{
  "mlp_ratio": 3,
  "qk_norm": false,
  "num_experts": 8,
  "moe_every": 2,
  "expert_mlp_ratio": 1,
  "wave_strides": [5, 2, 2, 2, 2, 2],
  "subsampling": 4,
  "width": 128,
  "residual_init": "none",
  "optimizer": "ademamix",
  "beta1": 0.9,
  "ema_decay": 0.99,
  "epochs": 59.4,
  "lr_schedule": "cosine",
  "warmup_steps": 720
}
Rows from block 3 of a small sound classifier, named by matrix and row number. Rows with one number within an expert belong to one neuron, the router's apart. Each number is 200 + 20 x the weight over its row's rms, rounded and kept within 0 to 999. All counts start at 0.
After each expert's rows are labels from the 100 clips, of 14976, where the router gives the expert most weight on average: "top examples" is what is common among them. Only what is clearly more common there than usual is listed. The data: read English sentences (LibriTTS-R). In brackets: how many of the 100.
# router: slot weights (model.blocks.3.mlp.router.weight, 16x128), inputs 0-127
# up: expert up (model.blocks.3.mlp.up, 8x128x128), inputs 0-127
# down: expert down (model.blocks.3.mlp.down, 8x128x128, transposed), outputs 0-127

# expert 4
router.8,220,185,228,178,187,214,204,186,188,198,214,173,190,206,218,217,192,240,218,215,219,219,224,191,226,213,204,180,191,185,200,225,211,233,191,185,209,179,212,211,215,202,191,209,170,219,220,175,187,238,191,192,171,220,186,176,177,215,172,179,235,216,213,240,195,203,240,217,223,200,226,221,191,166,222,214,193,173,207,198,188,180,169,187,190,184,201,184,206,251,188,158,189,225,214,189,212,198,153,210,194,208,183,167,189,219,176,228,170,215,194,208,172,244,186,199,199,233,221,193,200,198,217,193,178,199,183,182
router.9,217,186,225,179,187,212,195,184,185,195,217,172,192,200,213,217,190,238,221,214,219,215,219,192,227,208,207,186,197,183,202,221,207,238,193,179,206,188,214,209,210,200,186,208,171,226,222,179,182,234,190,193,169,226,185,177,179,218,170,183,232,222,207,240,193,199,239,221,222,202,228,216,189,166,225,218,195,175,209,199,186,183,166,184,192,184,206,183,213,247,190,157,189,228,216,193,206,198,156,204,198,209,178,166,189,222,174,227,174,208,186,203,171,246,184,204,200,234,219,197,200,193,222,188,176,199,176,185
up.19,174,226,196,220,226,203,197,217,208,213,181,216,203,211,171,212,227,207,144,140,154,143,166,217,198,195,216,207,208,218,205,205,200,197,199,212,203,207,216,198,198,206,205,210,215,209,179,210,209,186,237,205,213,157,236,194,210,188,211,221,190,182,214,189,200,205,195,181,192,180,186,148,204,196,170,184,218,225,200,197,212,269,227,217,208,190,170,204,184,176,193,199,213,190,200,186,201,190,221,197,206,212,214,208,229,177,216,195,209,196,219,209,202,198,187,170,191,196,177,214,215,215,186,232,234,216,224,216
down.19,211,202,204,204,198,268,195,199,198,205,198,173,154,194,183,204,193,210,215,206,208,208,205,184,194,253,198,166,159,198,186,217,250,217,222,185,244,148,200,245,252,208,197,217,184,195,203,140,189,210,215,188,185,221,204,198,175,202,182,198,209,198,214,240,188,191,191,216,199,199,204,199,195,223,207,210,209,207,181,204,186,190,192,156,197,206,207,186,199,190,199,179,188,200,248,202,177,237,169,233,196,187,200,195,191,200,191,223,182,191,182,207,188,206,200,209,193,212,206,217,186,187,200,186,188,186,182,199
top examples: voice: female (100)

# expert 5
router.10,233,193,228,187,189,207,192,184,205,175,208,183,196,193,204,181,174,178,215,201,232,205,229,193,206,198,157,188,219,181,183,230,212,208,200,164,207,192,184,201,213,192,168,214,172,186,232,188,201,213,184,201,169,236,184,183,174,236,185,184,217,214,178,213,178,193,205,215,208,220,222,234,187,167,229,199,188,189,203,221,191,189,186,211,210,208,201,192,235,192,155,151,192,228,211,174,187,202,194,192,202,196,176,197,183,230,190,226,188,190,214,220,159,198,176,198,185,240,231,202,175,178,177,167,178,176,184,170
router.11,232,191,236,200,198,211,192,187,205,181,200,185,200,196,205,188,186,185,210,202,227,200,223,204,207,198,155,187,223,185,178,238,221,215,216,167,213,190,191,199,217,203,162,222,170,193,227,187,194,213,197,195,169,229,198,180,173,233,179,186,219,213,186,200,170,193,203,210,208,217,222,228,181,176,227,192,203,184,206,229,185,194,188,213,219,206,195,192,234,189,149,150,194,221,213,165,191,194,199,189,194,202,177,196,186,227,188,231,188,190,216,232,164,198,171,197,181,242,226,211,174,177,167,173,183,175,187,174
up.14,188,222,183,219,224,212,203,186,206,210,191,207,195,217,191,205,222,189,156,154,162,160,167,219,202,206,216,197,197,195,229,213,209,207,215,199,210,196,208,205,207,199,188,218,202,200,167,198,210,175,230,200,198,158,228,185,195,182,201,190,177,186,218,192,187,203,188,181,199,180,174,157,224,185,196,191,222,220,184,185,207,246,228,213,193,180,180,189,176,179,186,195,224,189,208,183,201,187,211,209,217,233,191,216,236,160,201,204,207,194,218,215,197,200,182,176,213,201,153,226,228,231,177,248,238,233,230,198
down.14,220,200,231,195,228,228,177,206,178,217,154,215,189,192,193,214,216,220,244,193,242,215,238,202,219,200,184,173,176,186,161,200,194,181,189,177,198,188,207,221,202,235,197,211,200,198,225,180,185,246,192,191,163,219,214,184,204,205,212,200,213,201,188,192,206,193,218,176,187,193,220,237,182,205,233,176,201,211,219,183,206,184,197,194,235,173,197,198,188,220,179,209,218,223,216,223,185,176,189,218,199,199,207,180,162,211,195,233,169,186,203,231,174,202,184,178,184,233,210,193,166,164,191,176,169,170,200,210
top examples: voice: female (100)

# expert 1
router.2,187,216,200,170,169,175,200,220,181,195,214,210,217,197,195,195,188,213,194,185,191,199,185,177,203,189,224,229,212,222,195,175,175,192,198,234,175,227,186,179,171,204,241,148,231,203,188,225,226,190,192,198,226,204,170,241,236,187,228,219,188,220,196,205,232,196,202,215,198,209,183,194,189,205,184,215,194,215,209,208,202,202,217,187,188,212,205,224,205,216,251,223,175,199,177,234,202,217,189,177,214,197,221,192,198,187,194,177,218,184,181,152,228,187,256,223,192,169,189,173,195,195,241,195,189,193,185,218
router.3,190,222,205,171,170,179,192,218,170,197,213,212,220,186,193,200,185,214,193,187,194,198,186,175,210,185,221,228,215,224,195,179,177,181,198,232,180,229,191,176,173,210,240,157,229,208,190,225,229,197,195,195,223,205,174,238,241,189,233,218,200,218,194,208,241,185,204,213,195,211,188,193,187,204,188,214,200,215,215,209,212,206,223,173,189,207,215,222,208,218,249,218,172,201,181,230,190,215,191,177,220,195,220,175,197,188,192,179,222,172,184,162,225,189,250,221,192,176,191,173,195,194,242,199,186,195,177,217
up.54,179,241,216,208,206,196,188,237,177,203,182,214,192,186,156,218,218,195,189,199,176,206,179,198,202,213,200,206,188,233,170,188,206,168,194,214,203,200,202,206,200,220,232,190,230,204,190,202,232,218,230,203,216,165,203,220,220,190,238,239,222,193,198,172,242,175,195,192,168,200,206,172,177,227,165,183,214,251,237,203,216,242,221,184,228,216,202,213,181,191,225,206,175,205,200,218,174,206,209,209,190,180,244,191,169,189,201,191,207,179,201,189,212,172,210,193,173,186,194,190,201,187,206,211,175,199,179,232
down.54,211,220,201,199,200,257,193,180,202,179,181,200,182,196,174,188,178,184,166,166,170,163,169,213,197,239,198,166,171,201,215,220,237,212,171,199,242,155,204,240,229,202,206,201,201,184,199,151,228,181,210,200,193,172,205,208,205,189,208,178,202,205,193,174,203,175,173,201,180,181,194,202,202,169,217,175,196,210,202,180,203,217,211,197,206,188,175,166,183,197,198,201,193,199,249,196,202,192,211,250,238,228,207,221,222,202,203,229,203,193,238,201,199,198,205,210,208,208,207,196,216,214,210,207,213,216,194,213
top examples: voice: male (99)

# expert 6
router.12,195,209,201,172,166,177,187,213,173,179,207,210,221,169,186,199,177,200,216,196,202,210,201,178,213,177,205,225,228,215,197,176,176,180,194,222,176,227,186,174,176,208,233,167,221,196,198,224,228,224,183,187,219,211,167,231,228,197,232,214,218,235,180,204,240,171,209,220,187,219,213,204,190,214,194,203,186,212,223,210,209,188,212,180,193,207,208,215,215,210,244,220,162,212,178,235,180,211,174,180,205,181,212,179,172,200,185,183,228,182,194,169,231,200,242,225,197,180,204,167,199,194,229,195,174,195,173,208
router.13,204,205,208,170,163,177,188,207,174,177,208,206,217,173,194,192,173,192,219,199,206,209,205,176,219,181,195,220,226,207,198,170,178,181,196,217,176,223,181,174,180,213,233,165,212,188,208,217,218,224,180,188,211,215,164,233,219,207,221,207,223,237,176,205,235,165,217,220,194,221,214,211,191,214,201,206,183,203,225,210,201,187,208,182,195,211,206,213,216,213,246,220,161,223,178,233,182,206,171,183,203,180,205,180,170,210,182,185,219,181,194,166,228,200,247,226,199,182,212,170,196,194,234,191,168,195,174,200
up.61,188,227,205,223,225,200,196,217,204,224,178,213,208,217,167,218,237,215,145,134,168,148,175,214,194,190,209,207,209,211,192,209,200,205,200,206,201,208,230,194,197,209,199,212,207,211,189,211,203,192,246,204,203,171,237,187,207,194,206,219,192,184,214,196,199,201,188,173,198,180,195,162,198,188,184,174,230,225,207,209,209,287,222,210,211,187,164,211,191,179,179,195,212,189,196,177,197,189,222,191,201,218,210,208,222,187,215,195,204,193,212,213,191,202,175,160,183,196,186,219,200,200,178,217,219,197,216,211
down.61,182,217,187,195,207,266,206,208,204,227,224,215,205,207,204,207,206,229,185,150,152,180,171,188,189,212,230,180,174,199,203,201,223,167,190,216,237,145,197,226,225,186,209,193,208,193,174,150,206,194,194,241,207,201,196,197,221,186,203,208,188,198,195,225,207,221,203,184,218,211,194,160,186,213,189,206,189,209,213,207,229,198,206,224,185,226,222,195,223,182,204,216,191,196,245,207,188,228,216,225,199,183,182,199,180,166,217,201,194,222,170,185,190,187,205,195,187,175,162,178,205,198,195,225,210,201,209,191
top examples: voice: male (100)

# expert 7
router.14,196,218,213,186,179,176,162,214,177,190,197,213,225,171,173,206,184,201,209,190,200,199,198,180,217,161,200,230,252,217,192,177,171,170,196,213,175,236,186,169,170,218,226,187,213,199,198,226,228,218,191,169,214,207,185,219,220,198,230,214,229,230,178,192,227,168,215,213,169,210,210,201,185,224,192,199,194,219,244,215,217,199,215,187,216,203,207,218,215,188,234,209,163,227,175,227,169,202,185,171,208,181,215,174,176,199,190,189,230,167,204,191,225,187,223,209,186,196,200,177,195,192,220,197,180,194,178,210
router.15,180,217,191,220,238,216,207,217,204,214,188,216,195,223,192,207,250,204,131,170,163,180,178,217,196,210,201,196,182,208,197,198,203,186,198,211,208,191,204,206,205,199,209,210,223,204,189,196,215,190,249,211,216,140,238,205,207,192,217,226,182,168,208,174,206,207,192,170,194,168,186,164,211,201,174,195,216,247,189,190,211,278,227,210,204,197,192,204,166,182,204,212,219,188,208,193,198,193,203,212,196,211,214,208,225,186,196,188,197,195,203,201,201,182,188,162,196,186,188,208,206,208,183,219,221,213,228,214
up.15,205,232,224,209,212,197,176,209,201,209,160,220,217,204,154,210,209,198,163,122,193,141,192,228,207,176,190,213,225,209,169,208,187,182,180,203,192,219,214,187,187,222,202,207,207,194,196,217,219,201,224,208,201,201,221,193,213,201,220,214,200,202,189,185,214,189,193,188,176,194,202,192,178,191,204,162,211,228,232,230,223,260,226,212,228,189,169,210,212,193,195,197,197,217,191,190,184,181,215,183,220,211,205,207,202,191,209,203,214,178,228,208,194,188,184,164,160,211,188,190,175,170,175,200,210,172,203,202
down.15,193,211,211,190,184,155,196,208,192,196,195,224,230,195,198,205,191,197,204,194,198,196,195,209,211,159,193,231,235,208,195,149,156,183,186,224,155,249,186,163,162,213,227,175,233,185,209,251,221,213,196,188,229,196,194,212,224,208,231,214,203,208,184,170,228,194,206,189,198,197,200,204,197,205,191,198,188,217,216,221,210,201,251,208,215,203,204,223,215,200,237,231,185,219,156,222,193,190,188,169,213,202,193,193,188,211,195,167,222,191,211,173,222,183,221,208,196,172,205,172,193,194,205,196,186,194,199,199
top examples: voice: male (99)

# expert 2
router.4,199,216,208,168,161,176,193,209,164,177,218,207,217,175,195,196,174,206,213,198,206,210,202,173,216,180,207,222,220,210,201,173,177,184,188,217,172,222,173,178,176,204,228,150,216,198,202,218,218,206,182,191,208,217,160,239,221,201,223,206,216,235,167,205,232,185,209,217,203,224,212,208,193,203,198,215,190,206,215,206,206,194,217,189,192,211,218,215,217,208,238,212,168,221,177,240,196,212,184,182,213,188,208,176,172,202,188,185,218,182,183,160,219,201,259,224,200,185,203,160,197,193,241,191,176,198,175,205
router.5,201,221,209,171,166,180,192,205,166,177,217,210,214,179,196,198,177,203,212,200,205,210,201,171,217,183,203,217,214,207,203,175,183,179,187,216,176,219,174,180,182,207,231,149,216,197,204,217,220,208,186,192,211,216,163,246,223,203,223,206,215,235,162,204,235,186,207,212,202,226,214,209,195,205,200,212,190,208,212,202,208,194,219,186,194,216,224,212,215,210,246,215,167,219,183,242,193,208,180,186,208,189,205,173,171,203,185,185,214,179,182,157,220,192,258,221,201,185,203,159,200,198,240,192,173,201,174,202
up.44,186,240,162,211,210,198,202,215,209,202,212,213,186,207,182,204,215,201,152,154,166,165,159,216,187,193,226,206,218,211,204,197,194,172,212,201,200,217,179,198,200,183,216,206,221,189,191,218,257,175,230,207,206,176,211,217,207,197,240,218,165,195,200,183,210,201,180,203,187,198,159,170,220,201,175,213,184,259,192,201,231,240,243,211,187,190,207,201,178,174,211,197,207,181,193,206,180,192,173,189,247,215,201,202,217,186,178,194,206,191,199,206,202,160,201,172,196,192,185,184,209,211,204,215,215,205,212,200
down.44,188,229,189,206,193,237,200,227,205,219,217,184,186,197,181,199,201,199,177,168,188,193,197,210,175,215,227,181,178,206,177,200,222,172,185,193,229,166,197,215,228,197,220,214,207,181,167,168,244,202,222,218,201,208,206,231,207,175,219,226,195,177,213,216,213,203,200,212,199,231,179,179,189,235,183,222,188,265,198,212,236,212,213,190,200,229,207,196,216,187,220,188,181,188,227,206,182,235,180,214,206,179,235,197,186,153,191,198,189,201,172,190,188,153,209,207,182,181,175,185,182,183,201,201,205,183,193,237
top examples: voice: female (100)