A small sound classifier, trained from scratch.
Model: waveform 16khz input, norm layernorm, num experts 8, layers 8, width 128.
Training: ademamix at rate 0.0012, 14500 steps, held-out accuracy 99%.
Rows from block 3 of a small sound classifier, named by matrix and row number. Rows with one number within an expert belong to one neuron, the router's apart. Each number is 128 + 32 x the weight over its row's rms, rounded and kept within 0 to 255. All counts start at 0.
Before each expert's rows are labels from the 100 clips, of 14976, where the router gives the expert most weight on average: "strongest on" is what is common among them. Only what is clearly more common there than usual is listed. The data: read English sentences (LibriTTS-R). In brackets: how many of the 100.
# router: slot weights (model.blocks.3.mlp.router.weight, 16x128), inputs 0-127
# up: expert up (model.blocks.3.mlp.up, 8x128x128), inputs 0-127
# down: expert down (model.blocks.3.mlp.down, 8x128x128, transposed), outputs 0-127

# expert 7
strongest on: voice: male (99)
router.14 [122 157 149 106  94  90  67 150  91 113 123 149 168  82  85 138 103 130 143 111 128 126 125  97 155  65 129 176 211 156 115  91  82  79 122 148  88 185 105  79  81 157 169 107 148 126 124 169 174 157 114  79 151 138 105 158 161 125 176 150 175 176  93 116 172  78 151 149  79 144 143 130 105 166 115 127 119 159 198 153 155 126 152 107 153 133 139 156 152 109 183 142  69 171  88 171  78 132 104  81 141  98 152  86  89 126 111 110 176  76 135 113 168 107 165 142 106 121 129  92 120 115 161 124  97 119  92 144]
router.15 [ 97 155 113 160 189 153 139 156 134 151 109 154 120 166 116 140 209 134  18  80  69  97  92 155 121 144 130 122  99 142 123 125 133 105 124 146 141 114 135 137 137 127 142 144 165 134 110 121 152 112 207 146 153  33 189 136 139 115 155 170 100  77 141  87 138 139 115  80 119  77 106  70 145 130  87 121 153 203 111 113 146 252 171 145 134 124 115 134  74  99 135 148 159 109 141 117 124 116 134 147 122 145 151 140 168 106 122 109 123 121 132 129 130  99 108  67 121 105 109 140 138 141 100 159 161 149 173 150]
up.16 [187 147 186 157 161 151 104  95 125 137  54 131 128 136  80 132 152 101  73  78 151  83 147 172 127 128  72 109 138 127  83 163 136 132  98 102 143 115 164 141 135 163 100 144 108 105 151 103 129 129 180 153 100 135 171 103 119 146 126 105 145  91 129 122 125 110  74  87 105  79 147 169 100  94 182  60 140 130 144 154 133 229 143 134 182 118  40 105 138 104  88 108 148 147 153  99 114 108 178 136 150 150 116 141 135 149 158 172 136 110 173 156 113 119  95  86  80 168 146 145  88  85  60  98 130  91 126 111]
down.16 [ 90 154 158 123 102  78 107 150 112 102 143 152 149 106  97 151 113 124 122 114 109 117 107 147 144  93 147 164 166 159  85  69  92  97 134 179  81 178 119  91  87 158 192  91 164 136 101 182 185 170 136 143 160 144 117 156 159 100 172 150 161 143 115 123 173  87 141 131 120 138 148  91  89 160  98 132 133 163 150 166 168 138 175 104 141 143 160 151 151 121 200 148  95 161  79 162  82 102  98  88 160 120 158  99 105 113  93  69 149  91 128  77 171  88 171 156  92  62 120  80 113 104 174 125 102  95  90 157]
up.20 [176 157 164 158 166 156 111  82 117 146  51 139 123 145  73 138 164 116  56  63 133  70 136 171 142 134  90 108 131 117 111 164 139 128 109 105 149 113 163 144 138 165 101 144 120 112 148 103 144 130 195 146 100 116 177 106 128 144 144  94 131  90 133 120 129 111  91  73  99  64 137 151 124  82 180  66 144 149 135 128 143 244 158 140 170  98  50  98 115 116  92 109 155 146 159 104 113 100 162 142 162 170  98 137 140 145 143 165 133 102 165 153 112 117 101  63  92 160 139 144 110 112  73 116 132 117 141 101]
down.20 [ 88 149 124 121  96  88 126 164 156 108 209 148 152 117 159 112 106  88 143 159 131 176 130 132  83  99 116 170 150 171 103 104 103 122 129 167  95 152  90  89  94  96 161  96 146 108  83 157 148 103 103 153 169 166 101 167 145 108 129 172 113 137 122 144 149 126 136 168 150 197 117 114 110 163  67 180 111 117 138 168 133  78 138 118 124 214 202 168 173 101 162 139 115 124  93 153 105 158 114  86 116  74 160 117 125  82 101  72 161 139  74  65 165  80 146 159 103  78 113 104 107 106 164 119 115 104 101 149]

# expert 5
strongest on: voice: female (100)
router.10 [181 116 173 107 110 139 114 103 136  88 140 100 121 116 134  98  87  93 151 129 179 136 174 118 137 125  60 109 159  97 100 175 147 141 129  71 140 115 103 129 149 116  77 151  83 105 179 109 130 148 102 130  79 186 102 101  86 186 104 102 155 151  93 149  93 116 136 153 140 161 163 182 107  76 175 126 108 110 132 162 114 111 106 145 143 140 129 114 184 115  56  50 116 173 145  86 108 131 119 115 132 121  89 123 101 176 112 170 108 112 150 161  63 126  89 125 104 192 178 132  87  92  92  76  93  89 103  80]
router.11 [179 113 185 128 125 145 116 107 136  97 129 103 129 121 135 109 105 104 143 131 171 128 165 135 140 125  57 108 164 103  93 188 161 152 154  75 149 113 113 127 154 132  68 163  80 117 171 106 119 148 124 120  78 174 125  96  85 181  95 105 159 148 106 128  80 117 132 144 142 154 163 172  98  89 171 115 133 102 137 174 105 119 108 149 159 138 121 115 182 110  46  48 118 162 148  72 114 118 126 110 118 130  92 122 106 171 109 177 110 112 154 179  70 124  81 123  98 196 169 146  87  91  75  85 100  87 107  86]
up.15 [ 61 173  99 133 149 101 124 170 116 147 119 162 142 144 102 145 155 149  95 113  81 111  86 128 142 114 224 159 131 171 127 109 101 132 135 156 101 165 162 116  94 117 146 116 161 153  30 173 115  99 143 136 155  91 146 121 144  70 156 175 105 112 151 128 137 142 108 110 114 100 112  51 125 120  62  97 142 155 113 121 124 154 185 134 105 119  97 152 104 130 132 148 145 126  97 138 151 114 162 119 133 151 188 147 156  27 178  92 154 179 123 124 151 154 140 124 125 109  36 146 141 141 136 170 172 138 150 184]
down.15 [107  75 107 116 132  83 132 142 131 163 183 132 122 127 191 134 153 149 224 209 178 236 181  91 110  93 139 153 115 137 106 103 103 114 184 130  92 141 101  96 108  97 114 120 118 129 120 153  65 141  98 126 128 184 115 117 124 124 109 148 111 115 137 189 111 177 161 142 172 137 126 132 117 180 106 188 112  87 116 133 100  45  88 118 100 140 177 156 149 128 125 130 159 119  91 154 124 173 113  85  76  86 136  99  85 121 108 104 121 164  53 129 141 144 124 136 122 119 120 153 109 104 117 118 110 108 136 134]
up.16 [ 87 135 148 143 183 147 118 119 121 138  80 147 150 160 100 160 185 162  81  73  75  63 104 141 161 116 129 129 113 112 152 146 142 144 148 135 137 119 169 120 132 155 102 149 111 180  90 124  76 117 158 115 114  78 183  79 113 103  99 114 116 108 151 141 101 127 146  89 121 107 160  55 128 105 119  77 199 130 102 110 114 189 138 119 144  98  89 130 112 159  67 129 185 136 129  77 139  88 157 140 113 180 130 121 179 104 148 125 105 123 153 155 112 178  86  93 128 141  90 205 152 146  96 205 177 151 182 144]
down.16 [135 133 189 141 191  94  90 183  93 127  76 134 132 111 103 151 154 125 161 114 190 107 179 135 129  92  89 139 167 142  47 116 114 126 140 108 114 149 156 105 126 190 118 166 107 155 143 164 126 170 136 137 123 166 168  93 116 140 112 176 145 101 128 135 118  83 130  86 105 140 154 170  68 164 134  94 173 134 155 181 163 120 143 100 192 150 160 180 169 116  80 117 141 152  98 135  88 118 136  61 122 108 158  84 103 138 132 116 123 106 137 160  98 122 110 103  81 139 149 133  62  58 130  84  81  63 114 155]

# expert 1
strongest on: voice: male (99)
router.2 [107 154 128  80  78  88 128 160  98 120 151 143 155 123 120 120 109 149 119 105 113 126 104  91 132 111 166 175 147 164 120  87  88 115 125 182  88 171 106  94  81 134 194  45 178 133 109 169 169 112 115 124 169 134  80 194 186 107 173 158 110 160 121 136 179 122 131 151 125 142 101 118 110 135 103 152 118 153 142 141 131 131 156 106 109 147 136 167 136 154 210 166  88 127  91 183 131 155 110  91 151 123 161 115 124 107 118  90 156 103  98  51 173 107 218 165 115  79 111  84 120 120 193 121 110 117 105 156]
router.3 [112 163 137  82  79  95 115 157  80 123 148 148 160 106 116 128 104 150 118 107 118 124 106  88 144 104 161 173 152 166 120  95  91  98 125 179  96 174 114  89  85 144 192  60 175 140 111 169 175 123 121 120 165 136  87 189 193 111 181 158 128 157 118 141 193 104 134 149 120 145 109 116 107 135 109 151 129 152 152 142 148 138 165  85 110 139 152 164 140 157 206 157  83 130  98 175 112 152 113  91 160 121 159  89 123 109 115  95 162  84 102  67 168 110 208 161 116  90 113  85 121 119 196 126 105 120  91 155]
up.55 [ 99 185 124 155 164 132 113 150 132 148  80 157 129 142  61 151 165 133  36  27  66  44  84 159 131 123 138 139 137 151 130 139 127 103 117 140 132 139 143 127 122 148 141 139 152 128 100 143 176 118 194 143 140  76 180 125 150 114 165 156 117 113 132  99 144 124 116 100 100  88 107  53 137 118  94  93 152 190 140 125 167 255 181 142 147 108  89 137 101 105 131 124 134 121 127 117 114 112 148 124 158 148 142 135 145  92 138 123 145 106 158 138 127 100 114  48 108 126  96 125 140 140 101 164 155 142 146 143]
down.55 [182 120 129 100  80 135 123 122 153  80 172 103 144 129 134  67  69  71 124 136 154 146 135 138  85 126  99 138 154 121  89 166 144  95 101 137 158 119  78 117 154  92  99 125  99  64 150 123 186  70 123 157 143 185  78 166 105 162 111 125 136 121 133 114 125 132  98 170 148 203 101 152 105 137 170 150  62 122 118 182 140 105  89 161 158 225 168 138 187  96 131 103 104 119 147 111 112 181 142 109 150 105 143 138 141 139 156 145 169 156 116 108 139  48 153 179 104 132 170 112  92  96 143  96 108  95 100 126]
up.56 [ 92 181 132 149 163 121 113 166 128 150  83 156 141 143  64 154 170 144  42  28  72  40  90 156 137 107 147 149 144 159 120 131 114 108 117 144 120 153 157 117 111 153 145 139 155 143  99 158 163 120 192 140 144  78 179 123 152 112 163 174 117 111 135 109 151 125 124 100 100  97 121  57 126 124  84  91 159 188 148 135 160 255 177 144 149 106  86 150 109 113 131 129 133 128 114 117 114 105 145 112 148 149 158 129 149  94 139 113 140 108 150 138 126 111 112  65  96 127  94 126 135 134 106 169 163 135 149 155]
down.56 [ 99 140 149  97 117 205 101 112 113 109 116  96  91  86  85 159 109 119 117  94  87  93  89 108 123 182 106 106 106 168 161 152 208  88 138 149 224  42 106 166 212 152 133 117 123 111 100  56 167 133 138 112 174  91 113 137 119 100 119 116 139 150 103 124 118  94 132 113  94 133 127  80 122 166 110 108 137 128 147 120 176 149 126 122 147 160 164 111 135 107 146  84  89 131 205 119 110 132 136 165 137  92 149  97 119 102 108 153 180 111 157 133 169 109 141 143 123 122  95 109 180 165 148 193 110 172  95 155]

# expert 2
strongest on: voice: female (100)
router.4 [127 154 142  77  66  89 117 143  71  91 156 139 156  88 121 122  87 137 148 125 137 144 131  85 154  96 139 163 161 144 129  86  91 103 109 155  83 163  84  92  90 134 173  48 153 124 130 156 157 138 100 113 141 155  64 190 162 130 164 137 153 184  76 135 179 103 142 155 133 167 147 140 116 133 124 152 112 138 151 137 138 119 156 110 115 146 157 151 156 141 189 147  77 161  92 192 122 147 103  99 150 109 141  89  84 130 109 104 157 100 101  65 159 129 222 166 128 105 132  64 123 117 193 113  90 125  87 135]
router.5 [130 161 142  82  74  96 116 135  74  91 155 144 151  95 122 125  92 133 147 128 136 145 129  82 155 101 132 156 151 139 132  88 100  94 107 154  90 158  87  95 100 139 177  47 153 123 135 155 160 140 105 115 146 153  69 201 166 133 165 138 152 183  67 134 184 105 139 147 131 170 151 142 121 137 128 148 113 141 147 132 141 118 158 105 118 154 166 147 152 144 202 153  76 158 100 196 117 140  97 105 141 111 136  85  82 133 104 105 151  94  99  60 160 115 221 162 130 103 133  62 128 125 192 115  85 130  87 130]
up.46 [ 99 178 125 163 163 126 119 165 132 156  99 153 138 152  74 148 179 145  30  22  71  45  83 148 121 112 147 144 148 158 115 135 125 123 127 145 128 145 160 116 120 136 139 143 150 140 104 149 153 109 202 140 144  75 183 123 147 113 151 168 110 103 149 120 137 127 107  95 115  91 107  59 123 118  90 104 164 179 135 142 152 255 171 142 141 109  76 149 112  95 123 126 140 110 121 110 119 115 157 109 142 154 153 142 165 100 149 116 143 116 143 138 126 119 106  69  99 118 100 145 129 129 105 156 162 124 153 152]
down.46 [ 90 146 113 110 111 163 124 158 110 144 183 143 151 130 137  89 132 158 141  82  78 142  99  80 122 104 185 133 134 163 101 111 129  48 125 145 135 103  67 118 132 114 161 110 147  90  98 112 147 116  90 162 149 144 100 156 159 111 147 174  94 124 125 153 150 155 143 113 138 187 123  95  96 222  99 136  60 155 138 166 176  72 140 142 128 211 189 153 163  98 153 150  94 126 144 177  91 176 174 102 140  44 130 115  96  91 151 105 133 148  74 105 125 113 168 145  92  91  91 106 117 106 159 139 136 101 143 135]
up.49 [161 145  97 138 131 186 131  90 136 105  89 122  76 165 113 106 130 117  75  98 100 100 105 131 136 171 116 102  79 115 162 164 175 113  92 118 183  90 107 172 164 145 126 130 131  82 151  94 215  89 181 134 114 100 128 146 108 161 153 103  96 126 137  96 137 124  78 109  84 100  61 129 175 110 158 119 121 175  92  82 173 165 161 164 120 121 102  83  78 121 150  96 114  93 177  83 121 113  85 179 176 133  95 128 123 150 114 160 121  95 151 132 111  26 149 108 137 148 141 118 153 158  72 143 116 158 145  93]
down.49 [ 90 165 102 126 153 229 149 160 136 182 157 132 117 171 120 143 155 185  76  55  42  83  70 120 130 167 181  97  67 134 127 138 188 115 116 133 190  37 145 173 173 110 140 114 121 138  83  41 118 122 121 177 121 109 121 126 153  95 132 152 109 136 121 186 134 157 136 104 170 129 129  82 125  99  94 128 119 150 136 125 156 131 106 148  97 129 121 126 120 124 112 127 138 120 194 122 133 145 130 175 110 156 134 133 128  76 132 118  84 158 115 101  99 148 133 112 116  85  82 106 130 130 125 148 173 120 158 141]